{
  "arch": "resmlp",
  "model": "image classifier",
  "dataset": "capsule endoscopy frames (Kvasir-Capsule)",
  "train_examples": 42238,
  "image_size": 48,
  "crop_scale_min": 1,
  "horizontal_flip": true,
  "targets": ["finding"],
  "num_classes": 11,
  "norm": "layernorm",
  "norm_position": "pre",
  "hidden_act": "gelu",
  "mlp_ratio": 4,
  "parallel_block": false,
  "inner_norm": false,
  "patch_size": [4, 4],
  "conv_stem": false,
  "layers": 12,
  "width": 384,
  "loss": "cross_entropy",
  "init": "orthogonal",
  "residual_init": "none",
  "optimizer": "normuon",
  "muon_scale": "match_rms_adamw",
  "learning_rate": 0.0015,
  "momentum": 0.9,
  "nesterov": false,
  "orthogonalizer": "newton_schulz_5",
  "adamw_lr_other_params": 0.0013,
  "max_grad_norm": 5.0,
  "max_steps": 12000,
  "batch_size": 64,
  "epochs": 18.2,
  "lr_schedule": "cosine",
  "final_lr_fraction": 0.1,
  "warmup_steps": 1200,
  "weight_decay": 0.2,
  "adamw_weight_decay_other_params": 0.01
}
Rows from block 3 of a small image classifier, named by matrix and row number. Rows with one number belong to one neuron. Each number is 500 + 25 x the weight over its row's rms, rounded and kept within 0 to 999. All counts start at 0. Numbers have three digits each.
After each neuron's rows are labels from the 100 images, of 14976, where the neuron reaches its highest value: "colour at peak" is the nearest of a few named colours to the mean colour under the peak; "place" is the part of the image that holds the peak. Only what is clearly more common there than usual is listed. The data: capsule endoscopy frames (Kvasir-Capsule).
# fc1: MLP up (model.blocks.3.mlp.fc1.weight, 1536x384), inputs 288-383
# fc2: MLP down (model.blocks.3.mlp.fc2.weight, 384x1536, transposed), outputs 288-383

fc1.412:457470506501485499516495531436511543516518477511474501490547490508506494502506465496505468492504527466466552491515521466491459467508486563538528490497459451524527490528485500531536519546480458506460506526494500492522477509509513505511506469531470458498544537469506530494491485529438457493
fc2.412:487538494485524497488525415516474510490505496486466518479475526510536508481491523514496508512523467493508494530503418500513476496435488516512480516475504550518506520535494509517485525494512505496494495526534501463466540493490487492485514527465498499489468521516483479504514508551545458483
colour at peak: orange
place: top left; middle left

fc1.735:556501453531479510497504499490521476515527490496485450511518506464499438474515517542498511526512492488516482469500510505508465523498501536530478486480538492520541513512492537536569452530475480486502484545548467500505531510483507500501494503473505516461533499508537494509509503454508461494
fc2.735:491527503463524476497543499472554494549498472485484474494445441484494540546528501519475492468496464475475542524503496501529477500511500539529494513517457546493480483456506450481485492495459490509445497502492500538524484527489547507494458521521529542496489485525477481497485495499477503486
colour at peak: orange
place: top left

fc1.181:504477490565528525464491529511524508555496500493513477478433549518510502502548486548514475514528513491462523515496527515460472488483508509498471502526521494513501504500537488537517506537513538490482546472529470485498503444499511503477507503533529507545512457504471479490519487470514461510
fc2.181:484524539477508508526520519532469495495549495551485523528502505494507512495491527491490481513503514532529511479482511484513479528495489527515485457497468523478519428505464493493500493473485452509519472539492541475468467497486527478478552495489500453481516516515460534539521497518522492488
colour at peak: orange
place: top left

fc1.86:551488472526523467525476554522524516521506517514496466508515491512515573535510525517507511505513525463525477489508513472520460489535480504487505507525503497499509547515530522494513492541443481501495450497514467523509505527524484492497517477509503485506517483486488492473494505505527520493
fc2.86:499519563485510526505467463542528516483519478516510514501467538474505462483534481503496511505526549440470500470470487515501484514475509505512541472465535500497501471526487527480485501503511498521489515548476471549539490503500503508488496487478477496485495496561492520508496445519466516501
colour at peak: orange
place: top left; middle left

fc1.473:471498501462471568489533514533497469497512481480483525501499518504521524508548510492501480516543521500508547530508543491544510517521471493514483493456467500454511505513526542536519446497498528533473494479505503496496505518450441485487491519466485483526524514504526522474488508502471506440
fc2.473:489502485556482477527464533484481470501454473503539437459502499508503474496517495513553490442486525477486528507496506560477494504543510522486515459515574489577482500488513494531510516516480458515491508473472521515506503451495542513493509477507524537510509497492505513521472479494508445514
colour at peak: grey
place: centre

fc1.661:511516529417559454455480485472509495528495540464539491484474463526473456492467446509520519510509464477458519507483504470542505471474468517509497510472478509542489489483494503524497480499530477498543515499537484508472531474488442549539531516450500518489504486491500539504516508499509512514
fc2.661:484535475519519537519520482513516464501514483493459474520515464502517534486520495512487513511528556463531505493484499544541518504496499515527463513541478526500498497468533507509511488542458524501469489475479515490518489455495449434473454500496535483477520479512474476501490507510528534455
colour at peak: orange
place: centre

fc1.741:513443482488506448496499527483470507491489517506515523463503533520496540500516473500521495530515509527492489429493499478513470467525548449470511498442486454461512492551460522493502449524514505443472528524507506456470506484510475503491483496508482473476472464499493505496524497457493535505
fc2.741:563495488500481530493518493527510549455468535509482486505521507486526563523503492493502475513492504512492530519483484528466539466457479495514538483528533481543499500515508521493495488433505490508501428491462462480471495530478519475501511490478527530503527499455537526462500499463507505476
colour at peak: orange
place: top left

fc1.509:477475532571479496540469459535526465499509494460480449501532489474479472513478536501490487484459491483469512442497553499533540525483576517501495485492533523527494469471547499503474515533583506502535492529465535502469504527501485508479464474497495522487508504509517473484495471491471497500
fc2.509:510549472507506478480524543501545533496510530522518560468498517539519518481491534477515471545559475499489499489500438526504440490487481497488506510506466506509504507509510510474529456481465496544479497533508512501507507444471499493481472499514548478479490512471519494487559525483538455504
colour at peak: orange
place: middle left; centre

fc1.324:524494504500517484508477497482496514522515546493481492497496506482482477508531507471504470514531537440482536519491453512522488505489438490558459502474512447487505527503470476470509474469502454481511448507474528479524530452527496522487495543481490480456508511550496521505470520510497516517
fc2.324:487459481504515482483478526510530487516452532496557495472522493516496510472481513517516514467498514540528505474526506469456533515492490490499462477486535496479536507534527523509529499496536513513495497484517523502470522486474495486516527452494485479561515487524529505502477498494467495460
colour at peak: orange
place: top left

fc1.409:455461496497485469514486486536490490483510486504494470517505451489511521518509516512500490471522530519528487525516498496468517478506501501514492502491441484505516526505502480521521493520502534501498502502517499496542513496472508522501478511517510507480509527487499488556504514488478491501
fc2.409:556512451513530514533509530489492474481479518511514508509504513510484504498479486481503516500495503510501518481498479537505466481473522449482487525479528492528487459487493519496543505522477527459506511507501501467500501506487548485518488551469456498553471497501513517492504506448475476507
colour at peak: orange
place: middle right; top left

fc1.206:491503477501537465469477499536552506525492524526533504510525522489522492475448515541523492496485454505484480519489506528470521469509510490527487480517482511558491497465504503488519464580491502494508488530494508521488516488492482520534507480488530552516520503462480474540509496517523527498
fc2.206:484512499534519535486536486464435492505500447501508464467492535480482474511466507547449513510511495531487520490518548477492481494499502467510495507474524462486496508493518511541531508499539469488489511481482467489517460552478498524456496551522469505545479510497523474504490509489518495466
colour at peak: orange
place: middle left; top left

fc1.238:524503505470517467508472455488509527532493489501473503463495529492509503477492504533513483507525513509452524467501513482482504520505530490538507491504497499492480475535550514558507446502492512561523448451493486538542494498507524521538498490501499435467514487494528519475512499495470532430
fc2.238:494519500479518492507479547527507519518494533511486491493505497517543496531503541501501470512477482484503512511479522521488460478504489469489483460458516505490480454474515504504526472483512493484486495492496558515515502503502439488505503484518543496530453488450524513485480496518493498506
colour at peak: grey
place: middle left; centre

fc1.76:487549466471475518542505474531487488555497535481530530489452516463466501506526514537551482512476475481493490532536529495489511454486490515510489492501471480470493483472512509494449506479540522496506468559511490555495534541458457521487488526551477508457528521528489512502452489519482523513
fc2.76:499512517502467466496509504467489478543475482464481445434441507463480473497515524440471526510468527514472495478498478512524530456497503472483481479489501487490502483510514509472535495514492479514550502486530516522509502473508498486513508493515536512452555522479549513536495495495480481521
colour at peak: grey
place: top centre

fc1.61:505490498522505440451495550466475467496483529508451483485495522461509564491496507523458517485497485472547464488507487507468482513494529482482513467462560530457548477468466484490543492506510502486507496521489505507485448493494491478519504506527525476469471529558525505483489507509501469463
fc2.61:491462527494490507545495501492514461510475546481542493515530517498491476489503483463522484506533494483455516515500550492511482475520488515535509499480469480521473504504538429505508487515488527515463511507515504502450503494514530457467477513511480496457539477531484501489506475484517563520
colour at peak: orange
place: middle left

fc1.188:480574530557483496482523495496495521463500496466519492483508472514501499503546505493505491491450469483509492526522450497484516468518494491477519514514497522534519500479551527461485518536558502549480503491466500515539484493528509513447485458483464500464524519526493493515491509507494505474
fc2.188:518494472485495450495495513500508538513496537531495515515516506446540498481533465530473500516490506488501504486501486548499470489478511450437487531537524521489518533462489462535470427477485549497468484565512527504486488475513540489517466509477499491514501503489523516535516557467490505515
colour at peak: orange
place: centre; middle left

fc1.394:501539512508507465512534463481515504516515492458515494489524483490467515505501477501459527481455509461505482484533512487515501504523524493479517490523481524519494439502499512507514482582439508536517536515481542498461498520534524481527483491538510471530481486481543472487480503519472517481
fc2.394:499514460532507524497454508531440489494504554494494510520502476514506517562568482516515516494562530542501497490493526494491468512460495457543441467476509533469488485484482491510519497483524538508508470474533481481530490482511503491489484447494477547490464560511471552504504516497507457523
colour at peak: grey
place: middle left; centre