Weights of a small image classifier.
Model: 14.4M parameters, 48-pixel images, norm layernorm, activation gelu, width 384.
Training: 12000 steps, held-out accuracy 98%.
Rows from block 5 of a small image classifier, named by matrix and row number. Rows with one number belong to one neuron. Each number is 128 + 24 x the weight over its row's rms, rounded and kept within 0 to 255. All counts start at 0. After the name is the row's rms in percent of the matrix's.
After each neuron's rows are labels from the 100 images, of 14976, where the neuron reaches its highest value: "strongest on" is what is common among them. Only what is clearly more common there than usual is listed. The data: capsule endoscopy frames (Kvasir-Capsule).
# fc1: MLP up (model.blocks.5.mlp.fc1.weight, 1536x384), inputs 256-383
# fc2: MLP down (model.blocks.5.mlp.fc2.weight, 384x1536, transposed), outputs 256-383

fc1.486 099 [128 107 129 142 128 126 146 148  90 158 130 129 142 129 100 136 113 159  85 151 116  82 116  90 132 114  83 167 108 138  90 131  65 127 152 144 131  95 131 127 125 115 103 119 147 124 100  94 112  94 109 192 108 132  89  92  91 146 178  98 124 121 120 154 134 140  99 142 122 116 105 106 142 138 151 119  94 134 141 109 134 108 122 115 101 115 130 174 129 127 112 126 135 107 142  99 111 130 149  68 127 143 114 153  97 122 155 193 137 148 140  93  84  90 151  98  96 135 128 134 111 121 148 135 144 112 135  93]
fc2.486 078 [148 146 191 161 166 130 133 102 134 125 159 145 139 154 161 142 169 119 113 134 114 131 131 111 163  81 152  87 134 112 127 126  89 153 141  98 106 104  99 148 166 117 195 124 133 143 163 122 102 110 116 145 175 166 125 155 135  99  98 135 121  97 127 140 151  90 142 118 113 123 130 131 151 164 131 124 120 130 108 150 151 105  99 130 135 113 185 150  76 124 133  93 123 150 114 140 159  87 106 130 107 124  86 123 133 124 133 146 113 133 129 165 107  80 111  92 130 103 173 127 154  67  48 124 130 168 166 142]
strongest on: finding: ileocecal valve

fc1.611 102 [115 131 155 135 119 103 157 132 143  94 133  86 149 111 136 142 124 178 115  74 131 124 133 133 143  70  99 144 109 119 150 123 111 129 138 154 139 127 148 172 148  97 189  66 112 167 150 153 135 147 129  97 113 136 118 160 141 148 160 112 128 155 131 132  89 119 147 134 154 110 133 144 150 105 103 170 130 112  78 100 163 164 110 102 114 127 146 131 114 135 103 134 146 177 138 113  87 177  87 150 141  89 153 154 141 129 140 143 137 119  67 143 117 107 126 108 111 145 116 116 139 110  87 120 122 126 152 137]
fc2.611 088 [150 158 131 135 145 130 127 145  96 161 138 122 107 122 155 141 110 164 141 143 108 132  96  98  90 129 139 153 166 112 118 106 122 169 143 105 111 140  95 120 133 137 153 174 142 149 124 128 148 113 157 101 131 165 101 122 122 168 100  96 116 127 163 120 134 123 117 122 113 151 135 112  83 170 151 147 122 115 157  83  77 110  87 122 145 158 147 120 124 165 130 116 135 136 139 120 152 133 135 121 120 131 121 111 108 142 164 104 131  94 108 106 116 131 179 155 155 125 120 171 163 165 132 141 151 118 122 145]
strongest on: finding: reduced mucosal view

fc1.61 095 [122 122 103 145 181 102 135 164 115 114  99 136 138 156  81 155 103 162 151 167  73  85 114 112 141 107 149 166 109 128  96 116 143 169 130 150 147 164 151 150  80 124 117  94 109 108 100 121 100 109 132 127 122 130 126 135 118 142 167 112 109 145 142 117 135 155  94 122 102 109 166 113 151  92 118 177 123 126 102 124 155 181 115 160 140 125 111 113 145 120 159 117 136 145 133 137 106 106 115 117 118 128  89 166 126 110 114 132 168 137 124 133 140 134 145 134  81  57  99 112 121 122 153 155 133 118 150 112]
fc2.61 090 [133 112 136 141 107 114  88 118  73 107 148 105  81 148 158 113 130 101 159 142 103 157 114 156 139  92 132 109 113 142  97 130 157 122 130 145 114  88 100 135 123  96 130 125  97 130 140  67 153 153 154 143 131 156 129 196 146 126 113 163 126 122 124 109 121  94 154 137 111 171 128 122 122 139 147  89 165 107 119 117 125  86 116 175  57 156 144 102 154 106 157 203 111 123 121 134 114 139 155 125 120  78 154 104 145 111 129 111 105 167 132 148 143 163 138 141 113 149 115 138 182 149 105 106 135 131 110  73]
strongest on: finding: pylorus

fc1.672 102 [ 99 128 127 116  98 140 148 172 152 118 116 132 149 129 117 137  99 126 179 129 103 167 139 114 116 151 101 114 134 151 142  92 103  91 132 134 127 105 111  69 131 104 132 149 151 153  94  85 153 115 129 199 149 128 139 140 128 101 167 126 121 110 128  80  96 135  93 110 130 139 110 132 113 115 114 109 124 178 109 121 187 108 150 114 149 148 141 148 129 134 150 101 168 105 108 165 110 101 157 108 120 106 123 127 155 138 129 130 138 147 106 133 115 125 110 157 113 116 114 177 135 168 158 120 130 129 102  98]
fc2.672 103 [132 126 103 144 119 128 103 127 126 145 122 115 104 119 131 151  88 149 140 113 169  76 145 122 107 121 137 134 116 147 115 121 180 127  93 124 107 197 142 103 186 102 161 113 136 110 134 117 162 134 150 121 142  91 143 158 175 154 127 164 166 154 149 135 137 145 121 103 130 155 152 132 102 163 146 132 131 125 146 158 122 151 123 134 145  98 161 153 142 135 129 169  69 147 112 130  98 125  91 171 117 129  91 125  59  95 129 154 141 107 112  86 161 141 106  99 123 123 115 136 152  98 155 125 111 160 157 160]
strongest on: finding: reduced mucosal view

fc1.585 096 [ 75  98 150 182 162 149 142 148 105  87 180 117  86 126 104 128 160 117 133 123 100 139  79 120 168 117 127 129 107 119 108 114 133 104 149 144 104 114 142 133 135 121 114  61 144 132 113  57 131 175 139 125  90 154 134 134  88 112 136 161 105 153 150 105 129 109 134 127  95 134 110 118 133  85 143 117 158 165 109 124 110 110  82 128 155 146 125 118  81 149 130  93 126 163 122 184 154 101 194 148 118 121 102 133 133 157 103 168 112 121 122 146 170 157 149 128 117 128 111 136 127 157 141 133 114 116  82 112]
fc2.585 082 [124 141 132  84 104 117 100 117 150 172 112 168 101  94 129 161 108 157 111 144 133  98 146 126 118 162 151 174 153  93 125 139 147 106 132 116  76  89 119 147 136 159 134 148 145 116 181 153 193  74 175 138 145 163 157 105 149 131 174 158 130 119  96 140 153 178 114 104 146 125 133  99 148 134 134 102 146 118 108 132 126  97 165 124 139 129 140 105 142 119  83 125 131 125 137 136 115 179 159 119 115 142 148 123 162 135 131 133 120 140 131 168 107  76 120 138 120  90 103 127  99 140 122 118 108 138 139 119]
strongest on: finding: reduced mucosal view; finding: ileocecal valve

fc1.392 108 [ 91 114  98 112 123 149 127 158 108  93 162  96 131 153  93 113 164 111 128 153 143  97 120 158 129 120 151 120  88 120 107  90 130 136 133 150 130 102 117 150 141 109 135 136 139 127 117 110 117 124 160 181 114 139 149 132 142 109 111 150 136 135 143 131 143  96 100 150 136 178 151 119 131 113 113 104 117 103 179 134 147  84 130 147 128 156 129 108 111 135 136 187 161 116 158 104 116 121 128 171  64 126 179 106 123 128 104 135 104 126 129 161 141 129 119 137 133  91 101 139 130 136  81 164  91  96 136 111]
fc2.392 147 [121 181 138 166 134 113 108 162 117 120 127 127 110 140 146 119 117 143 113 131 106 126 138 104 154 133 171  89 114 174 107 157 122 156 157  99 126 118 172 140 113 117 132 150  99 111 163 109 149 149 115 118  97 118 150 109 116  80 110 145 150  89 130  93 114 124 142 133 155 138 106 119 114 106 110 160 137 116 125  91 137 179 134 149 142 127 119  84 157 104 137 118 104 133 126 147  81  89  78 136 124 112 127 175  95 121  87  76 155 164 122 158 123 131 149  82 126 103 103 157 107  98 162 103 169 121 121 145]
strongest on: finding: ileocecal valve

fc1.689 103 [102 108 125 118 160 150 119 109 105 140 152 132 137 125  95  92 108 129 101 127  86 138 175 122 109 131 124 142 117 155 160 106 117 160 124 107 114 110  63 143 124 152  85 106 144 100 154 120 110  91 118 131 152 152 130 149 114  86 147 119  76 168 121 136  68 137 132 139 124 127 116 100 162 113  98 122 105 136 137 112 162 134 154 131 147 156 166  81 122 157 113 129 141 134 142 144 136 142 124  81  86 114 139 130 116 166 130 148 113 109 144 130  88 120 139 148 152 148 160  88 162 122 169  88 163 117 136 126]
fc2.689 088 [125 161 121 187  65 130 125 146 135 116 152 154 181 154 147 146  84 163 147 125 159 122 142 144 109 111 122 115 142 116 144 108 137 132 166 108 130 136 152 113 146 117 128  71 116  92 149 131 138 128 118 114 130 117 143 153 110 133 155 138 136 114 125 131 156 110 124 111 158 129  86 150 135 127 118  96 133 131 125  95 108  88 164  95 112 122 160 152 152 135 138 160  97 127 164 153 148 121 164 173 154 110 129 165 151 136 164  71 116 115 165  87 129 156 127  98 108 114 126 133 144 158 127 125  81 130  78 131]
strongest on: finding: ileocecal valve

fc1.216 109 [146 122 112 103 111 106 128 121 112 135  95 152 135 127 116  91 132 151 162 106 145 179 115 141 141 147  99  76 189 137 127 103 103 166 151 127 149  97 111 122  99 178 116 145 100 105 134 117 116 113 183 115 140 153 149 149  91 120 118 144 142 120 101 117 139 117  85  94 120 149 100  89 123 117 157 127 137 110 151 125 125 116  70 143  90 151 126 139 135  80 121 132 181  80 114 142  99  98 132 141 150 113 136 146 197 136 140 128 120 140 133 106 124 116 112 131 142  97 190 100 137 168 106 103 119 110 135 122]
fc2.216 121 [127 105 111 156 138  46 107  84 138 127 143 133 134 111 171 137 115 150  97 116 136  81 136 137  94 149 122  83  93 136  88  93 113 141 148 124 155 146 119 144  85 128 122 129 107 115 120 118 148 146  91 124 131 117 154 155 130  91 118 188  94 129  93 144 125 144 118  91 145 141 179 111 169 177 166 111 123 156 128 130 123 163 124  95 160 128 130 152 141 153 155  98  88 128 116 113  94 127 124 149 117  84 101 122 181 121 113 152 130 127 117 174 134 124 105 140 173 134 108 129 159 131 165 157 140 125 102 163]
strongest on: finding: ileocecal valve

fc1.19 103 [120 130 143 107  89 115 135 111 157  98 106  89  89 104 107 126  95 107 105  84 100 135 122 143 150 108  93 102 125  83 164  90 137 172 147 150 175 108 159  77 121  98 132  98 138 118 167 114 153 167 141 117 122 101 117 114 114 160 109 123 136 173 132 105  57 176 118 124 144 121 113 168 128 134 122  96 165 180 169 125 142 147 105 123 125 103 108 192  66 163 148 143 128 116  98 157 105 135 145 135 127 139 151 122 139 119 122 145 110 119 150 146 136 116 176 139 101 126 121 156 119 110 136 158 122 160 140  86]
fc2.19 078 [111 104  82 172 149 127 118 132 127 153 112 135 121 138  98 102 165 103  93 119 160  93 148  89 154 117 165 109 102 123  97 187 151  96 180 149 117 138 158 151 114 109 118  73 135 159 146  95 113 105 129 197  98 161 117 117 116 121 145 134  88  89 131 105 171 143 126  95 114 167 141 112 166 134  99 157 145 122  98 145 101  80 140 118 124 175 133  87 179 106  74 135 130 116 135 119 128 130 142  92 127 138 156 137 134 133 117 130 135 145 100 162 120 173 125 120  93 119 121 106 133 112 154  81 139 119 115 131]
strongest on: finding: ileocecal valve

fc1.519 099 [134 125 152 152 159 138  84 141 115 143 111 134 158 125 151 127 128 154 111 161 137  97  87 143 155 115 168 101 108 127  82 141 191 141 106 128 140 123 134 122  95 131 149 122 167 149 116 160 138 104 125 126 111 111 128 141  97 160 152 116 108 143  81 127 102 123 106 168  88 113 141 151 104 107 105  53 141 128 122  88  98 144 111 131 115 116 104  85 108 128 128 113 123 107 146 130 170  89 125 131  97 147 130 152 160 130 112 146 117 145 172 118 111 121 143 125  92 101 133  88 154 148 149 159 108 135 157  90]
fc2.519 076 [ 96 147 100 131 157 140  76 141 109 112 140 133 132 167 156  96 116 119 177 107 101 123 168 139 116 109 137 192 149 113 117 137  88 139  70 126 135 150 151 120 125 131 142 143 149 183 124  94 167 134 119 132 152 113 120 149 110 132 136 151 144  97 126 135  92 157 106 135 106 141 115  65 151 152 142 116 144 107 147 158 178 119 142 172 116 156 100 118  96  94 151 106 120 130  98 134 118 166 119 118 131 179 131 112 109 129 132 130 108 135 158 131 137 124 170 121 116 143  99 153 121 149 120  74 152 126 157 129]
strongest on: finding: pylorus

fc1.468 094 [117 110  80 128 146  97  96 119 157 150 117  88 118 148 129 139 118 134 114 119 101 165 119 172 141 130  91  89 110 136 120 115 130  85 137 144 126 146 129 148 124 141 126 120 121 150 122 134 109  94 126 112 127 169  89 125 100 144 110 132 171 123 152 147 153 110 126 129 159 131 165 106 154  83  69 148 114 103 122 113 121 138 121 121 124 132 155 136 153 107 148 118 133 113 123 136 122 118 163 149 173 154 175 118 126 128 157 144 137 138 164 148 106 119  38 126 140 129 134 126 153 177 103 146 106 129 107  84]
fc2.468 102 [137 162 156 137 168 175 123 130 128  80 124 132 115  72 137 124 148 157 122 118 129 145 168 134 103 143 135 193 141 124 121 107 139 122  90 115 120  96 133 139 125 117 145 129  87 148 115 108 110 169 117 109 149 130  95 136 130 107 181 128 110 107 129 139 114 141 111  89 119  88 126 129 158 158 149 144  96 181 153 161 128 118 162 122 142 101 120 118 125 197 143  96 137 139 129  87 135  88  78 130  89 103 103 146 141 133 107 114 115 116 108 150 147 122 132 150 146 143 113 105 127 118 128 143 112 105 135 141]
strongest on: finding: ileocecal valve

fc1.518 101 [132 125 142  87 119 130 123 146 160 147 118 134 102 122 139 137 126 113 110 125 122 108 119 131 164 143 114 118 126 158 149 155 118 122 156 123 139 102 151 134 126 141 129 131 143 142  80 131 136 132 123  94 135 132 146 170 134 121 120 128 153 117 114 113 142 115 148 121 112 109 138 157 181 114 172 109 179 147 135 125 101 111  73 112 134 133 147 141 154 109 142 116 141  92  88 159 127 145 124 135 141 128 116 109 117 146 194 145 125 103 120 134 147 130  90 105 150 127 132 111  93 125  96 159  98 126  86  88]
fc2.518 123 [152 104 168 145  90  98 133 100 146 138 174 137 122 121 114  98 110 164 146 118 133 138  95  91 132 130  95 109 126 129 127 141 105 118 126 118  95 111 145  92  76 174  91 190 101 123 143 109 126 108 142 109 161 125 114 113  98 122 168 102 130 117 109 113 154 131 151  78 119 108 114 129 140 146 113 119 107 120 126 146 161 123 121 144 109 107 147  67 166 131 112  94  84 156 112 162 150 120 141 170 159 122 106 140 116 157 119 144 135 153 121 166  87  74 119 174 163  87 121 148 128 149 118 129 101 137 127 113]
strongest on: finding: reduced mucosal view

fc1.625 092 [140 130 128 120 114  67 126 121 144 129 120 124 111 124 139 171 102 145  93  96 145 118 133 119 106 135 102 132 123 134 134 114 115 118 108 120 152 152 107 106 147  82 114  91 171 110  97 129 146 107 159 132 111 133  97 153 117 169 160  88 146 181 118  99  95  76 111 159 106 168 125 113 131 117 125 141 105 184  95 111 136 139 121 119 118 145 105 158  91 158 142 107 105 113 135 105 146 111 130 165 113 168 135 119 144 118 108 108 166 113  98 131 134 110 154 150 155 118 119  85 104 137 136 184 121 157 128 116]
fc2.625 125 [159  96 113 134 179 130 161 120 150  97 145 127 148 103 139 132 113 141 143 118 115 123 131 117  95 126 133 115 106  70 152  93 123 114  91 118 129 104 104 113 172 134 130 131 139 135 139  95 130 123 137 155 160 129 122  96 162 118 164 127 162  93 147 170 227 165 152 123 133 102 100  88 167 169  86 100 158 104 116 124 103 105 189 141  82 126 137 119 137 133 119 103 129 106 120 136 131 172 147 113 169 155 150 144 128 132  91 165 128  95 153  93  88 148 141 100 117 142 100 111 117 167  87  90 149 117 129 138]
strongest on: finding: ileocecal valve

fc1.461 106 [159 133 110  82 143 149 132  89 127 118 139 104 112 116 129 150 109 123 177 109 141 102 143 138 116  86 130 117  69 151 129 119 123 130 123 121 147 168  86 152 119  76 141 145 161 136 164 135 110 180 132 150 118 182 122 176 132 170 187 125 178 179 117 193 103 158 102 141 102 120 126 114 154 150 149 157  90  89 114 150 119 140 117 109 117 155 175  89 131 142 123 155 149 117 143 135 145 162 124  94 145 147 134 106 122 128 119 127 102 108 134 155 115 142 133 141 156 166 129 128 109 118 134 139 142 152 153  98]
fc2.461 082 [ 95 121 171  96 116  99 143 127 111 124 145 140 146 141 127 110 133 117 135 122 125 156 129 145 128 123 176 134 118  97 143 154 149 109  79 157 135 130 129  85 147 100  98 126 113 120 155 118 111 129 136 122 106  88 100 107 121 119 123 175  72 115  95  72 112 104 125 119 168 111 119 112 106  96 142 108 136 160  99 112 122 122  83 104 151 104 116 119 165 106 163 129 137 130 111 123 160 132 136  83 127 181 163 113 114 142  97 157 147 116 108 109 139 191 127 166 142 128 131 128 115 105 120 131 130 172 127 103]
strongest on: finding: ileocecal valve

fc1.166 098 [132 122 191 135  85 110 118 128  91 136 154  97 175 141 102  93 121 120 132 111 154 136 112 147 114 142 148 148 152 114  71 124 129 127 115 184  72 164 121 104 118 124 134 123 144  99 144 105 109 103 103 157 100  97  85 164  96 174  73 123 112 148 140 119 141 128 115  94 194 109 126 101  78 127 155  85 125 164 156 116 121 103 158  84 135 163 157 146  98 153 142 123  73 139 141 129  97  84 110 108 122 174 100 121 128 140 116 128 155 160 153 139 163  91 121 134  98 132 151 107 127 149 132 134 153 141 114 128]
fc2.166 099 [113 141 115 120 122 112 191 123 113 120 109 157 134 157 128 108 134 102 102 142  74 138 138 126 143 169 150 135 148 129  97 114  92 144 149 117 102 118  86  89  80 137 127 106 146 156 135 141 131 131 148 104 152 106 163 143 181 139 100 158 117  99 145 127  94 134  96 191 100 145 147 170 153 156 117 125 141 116 135 134 145  84 119 156 118 117 124 147 148 139 116 131 166 114 152  97 150 119  92  97 171 119 162 104 124 113 125  99 180 134 149  56 157 108  96 131 152 153 153 177 110  98 132 133 137 159 105  76]
strongest on: finding: reduced mucosal view

fc1.327 100 [ 88 108 152 121 113 115  97 182 138 118 155  77 152 112 116 137 175  80 139 119 141 152 114 152 106 132 113 121 120 137 130  88 166 120  96 135 149 106 110 136 101 135 152  91 130 130 140  86 157 118 112 111 145 138  60 130  91 135 127 150 193 131  95 145 172 131 136 138 130  96 145 179 111 123 123 142 117 125 134  98 152 133 133  95 145 105 159 110 156 136  83 139 143 173 145 151 147 172 138  97 155 126 135 124 134 153  91 146 145 148 108 111 142 155  85 103 131 116 122 145 149 118 149 156 108 132 108 113]
fc2.327 082 [ 86 129 170 133 125 123 120 118 115  98  99 142 109 136 157 127 120 131 147 123 124 142 103 105 142 129 128 127 142 115 114 185 162 126 120 117 135 120 114 127 136 109 169 127 174 111 130 147 105 151 140 105 135 126 153 120 163 106  98 127  97 136 116 126 106 173 118 110 162 141  94  80  85 126 141 180 139 112  96 111 138 122 158 122 127 146 148 134 154 152 129 108 126 170  96 116 139 130 141 132 115 104 116 149 113 112 119 108 109  95 107 152  99 137 178  66 142 124 121  96 130 110 133  74  99 148 112 136]
strongest on: finding: reduced mucosal view

fc1.547 099 [133 125 110 124  99 144 111 118 129 168 113  95 148 139 152 137 112 100 130 105 136 163  83 130 174 112 163  86 122 158 110 151 123  99 164 152 171 158  91 100 125 131 137 157 200 148 123  98 142 121 154 102 120 136 127 165 112 130 132 165 142 123  98 122 148 154 152 141  96 126 112 143 129 112 126 117 163 132 104 123 143 147 118 111 147 161 143 132 119 136 151 162  93 126 156 135 134 103 110 136 180  98 138  85 144 143 150  96 141 138 117 119 171 144 126 106 165 125 124 169 114 173 100 119 150 131 134 128]
fc2.547 093 [141 128 121  98 114 116  92 125 142  75 107 139 112 127 137 156 133 131 151 171  85 149 119 120 154 174 103 131 152 135  65 133 136 135 107 131 141 118  99 130 163  95 129 122  62 138 123 127 165 117 119 142 157 112 110  97  98 175 143  79 117 143  95  61 127 137  83 140  82 124 138 100 127 152 144 151 127  99 145 151 101  94 139 130 102 119 132 156 131 118 116 117 124 135 119 151 119 153 111 123 133 143 148 173 123  93 125 152 106 136 138  88 154 125 115 123  97 132 143  98 130 119 131 154 133 106  89 149]
strongest on: finding: ileocecal valve

fc1.726 096 [127 133  87 142 143 121 122 164 166 126 119 121 123  95 155 144 164 124 100  98 108 139 125 149 104 113 126 143 101 120 140  79 103 197 143  96 140 120 112  96 134 116 141 120 131 161 110 116 141  98 127 146 131 117  78 153 148 122 155 122  95 130 129 126 157 137 102 194 163 146 138 131 171 194 138 107 131 126 109 140 133 132 171 134 142 136 180 120 138 135 135 120 129 133 127 127 145 119 132 109 121 129 137 102 122 122 112 151 127 130 132 168 134 133 126 141  99 117 146 116 136 126  85 134  88 111 171 145]
fc2.726 127 [176 127 116 114 117 113 112 124 131  87  79 116 115 121 134 129 136 154 100 147 113 113 136 123 150 115  93 103 144 154 128 158 138 127 158 102 122 156  90 100 139 106  96 172 142 122 135 149 171 157 163 156 102  74 121 144 122 105 134 167  82 173 103  88 131 121 150 106 175 115 129 153 110 117 132 134 138 112 157 140 127 127 123 112 106 187 147 118 165 119 138 166 122 121 149  75  95 112 110 151 151 129  99 140 135  98  88 131 117 149 147 108 135 181 168 134 163 169 169 124 126 128 137 136 106 124 182 111]
strongest on: finding: ileocecal valve

fc1.229 099 [117 149 139  71 133 194 118 159 149 136 116 141 113 173 157 125 130 134 159  93 117  81 132 127 145 178 125 129 126 138 150 114 133 143 158 109  93 134 177 139 148 150 105 168 130 150 126 137 121 155  97 152 120 126 156 142 122  93 105 182 148 121 103 146 111 110 138 137 126  51  94 117 142 131 136 118 150 117 125 133 123 123 123  82 114 129 148 172 156 173 117 136  87 171 118 115 115 101 114 122  83 109 122 105  77 109 126 138 122 122 149 127 114 147 159 117 171 108 103 155  91 152 104 112 141 128 123 119]
fc2.229 085 [121  98  92 128 122  99 148 135 141  80 126 142 153 110 148 100  88 113 113 159 148 120 125 134 100 120 126 130 133 113  95 136 113 131 136 127 118 123 138 119 120 138  98  93 140 128 138 144  83 110 108 116 158 154 151 141 140 118 119 118 127 137 121 147 143 148  88  96 103 132 100 104 150 128 120  85 102 123 160 162 125 134 140 139 148 144  98 117 108  92  98 158 109 100 114 147 102 133 131 121 114 147 168 171 149 161 113 139 118 153 107  75 113  58  71 120 108 146 132 127 103 115 141 110  86 141 114 150]
strongest on: finding: ileocecal valve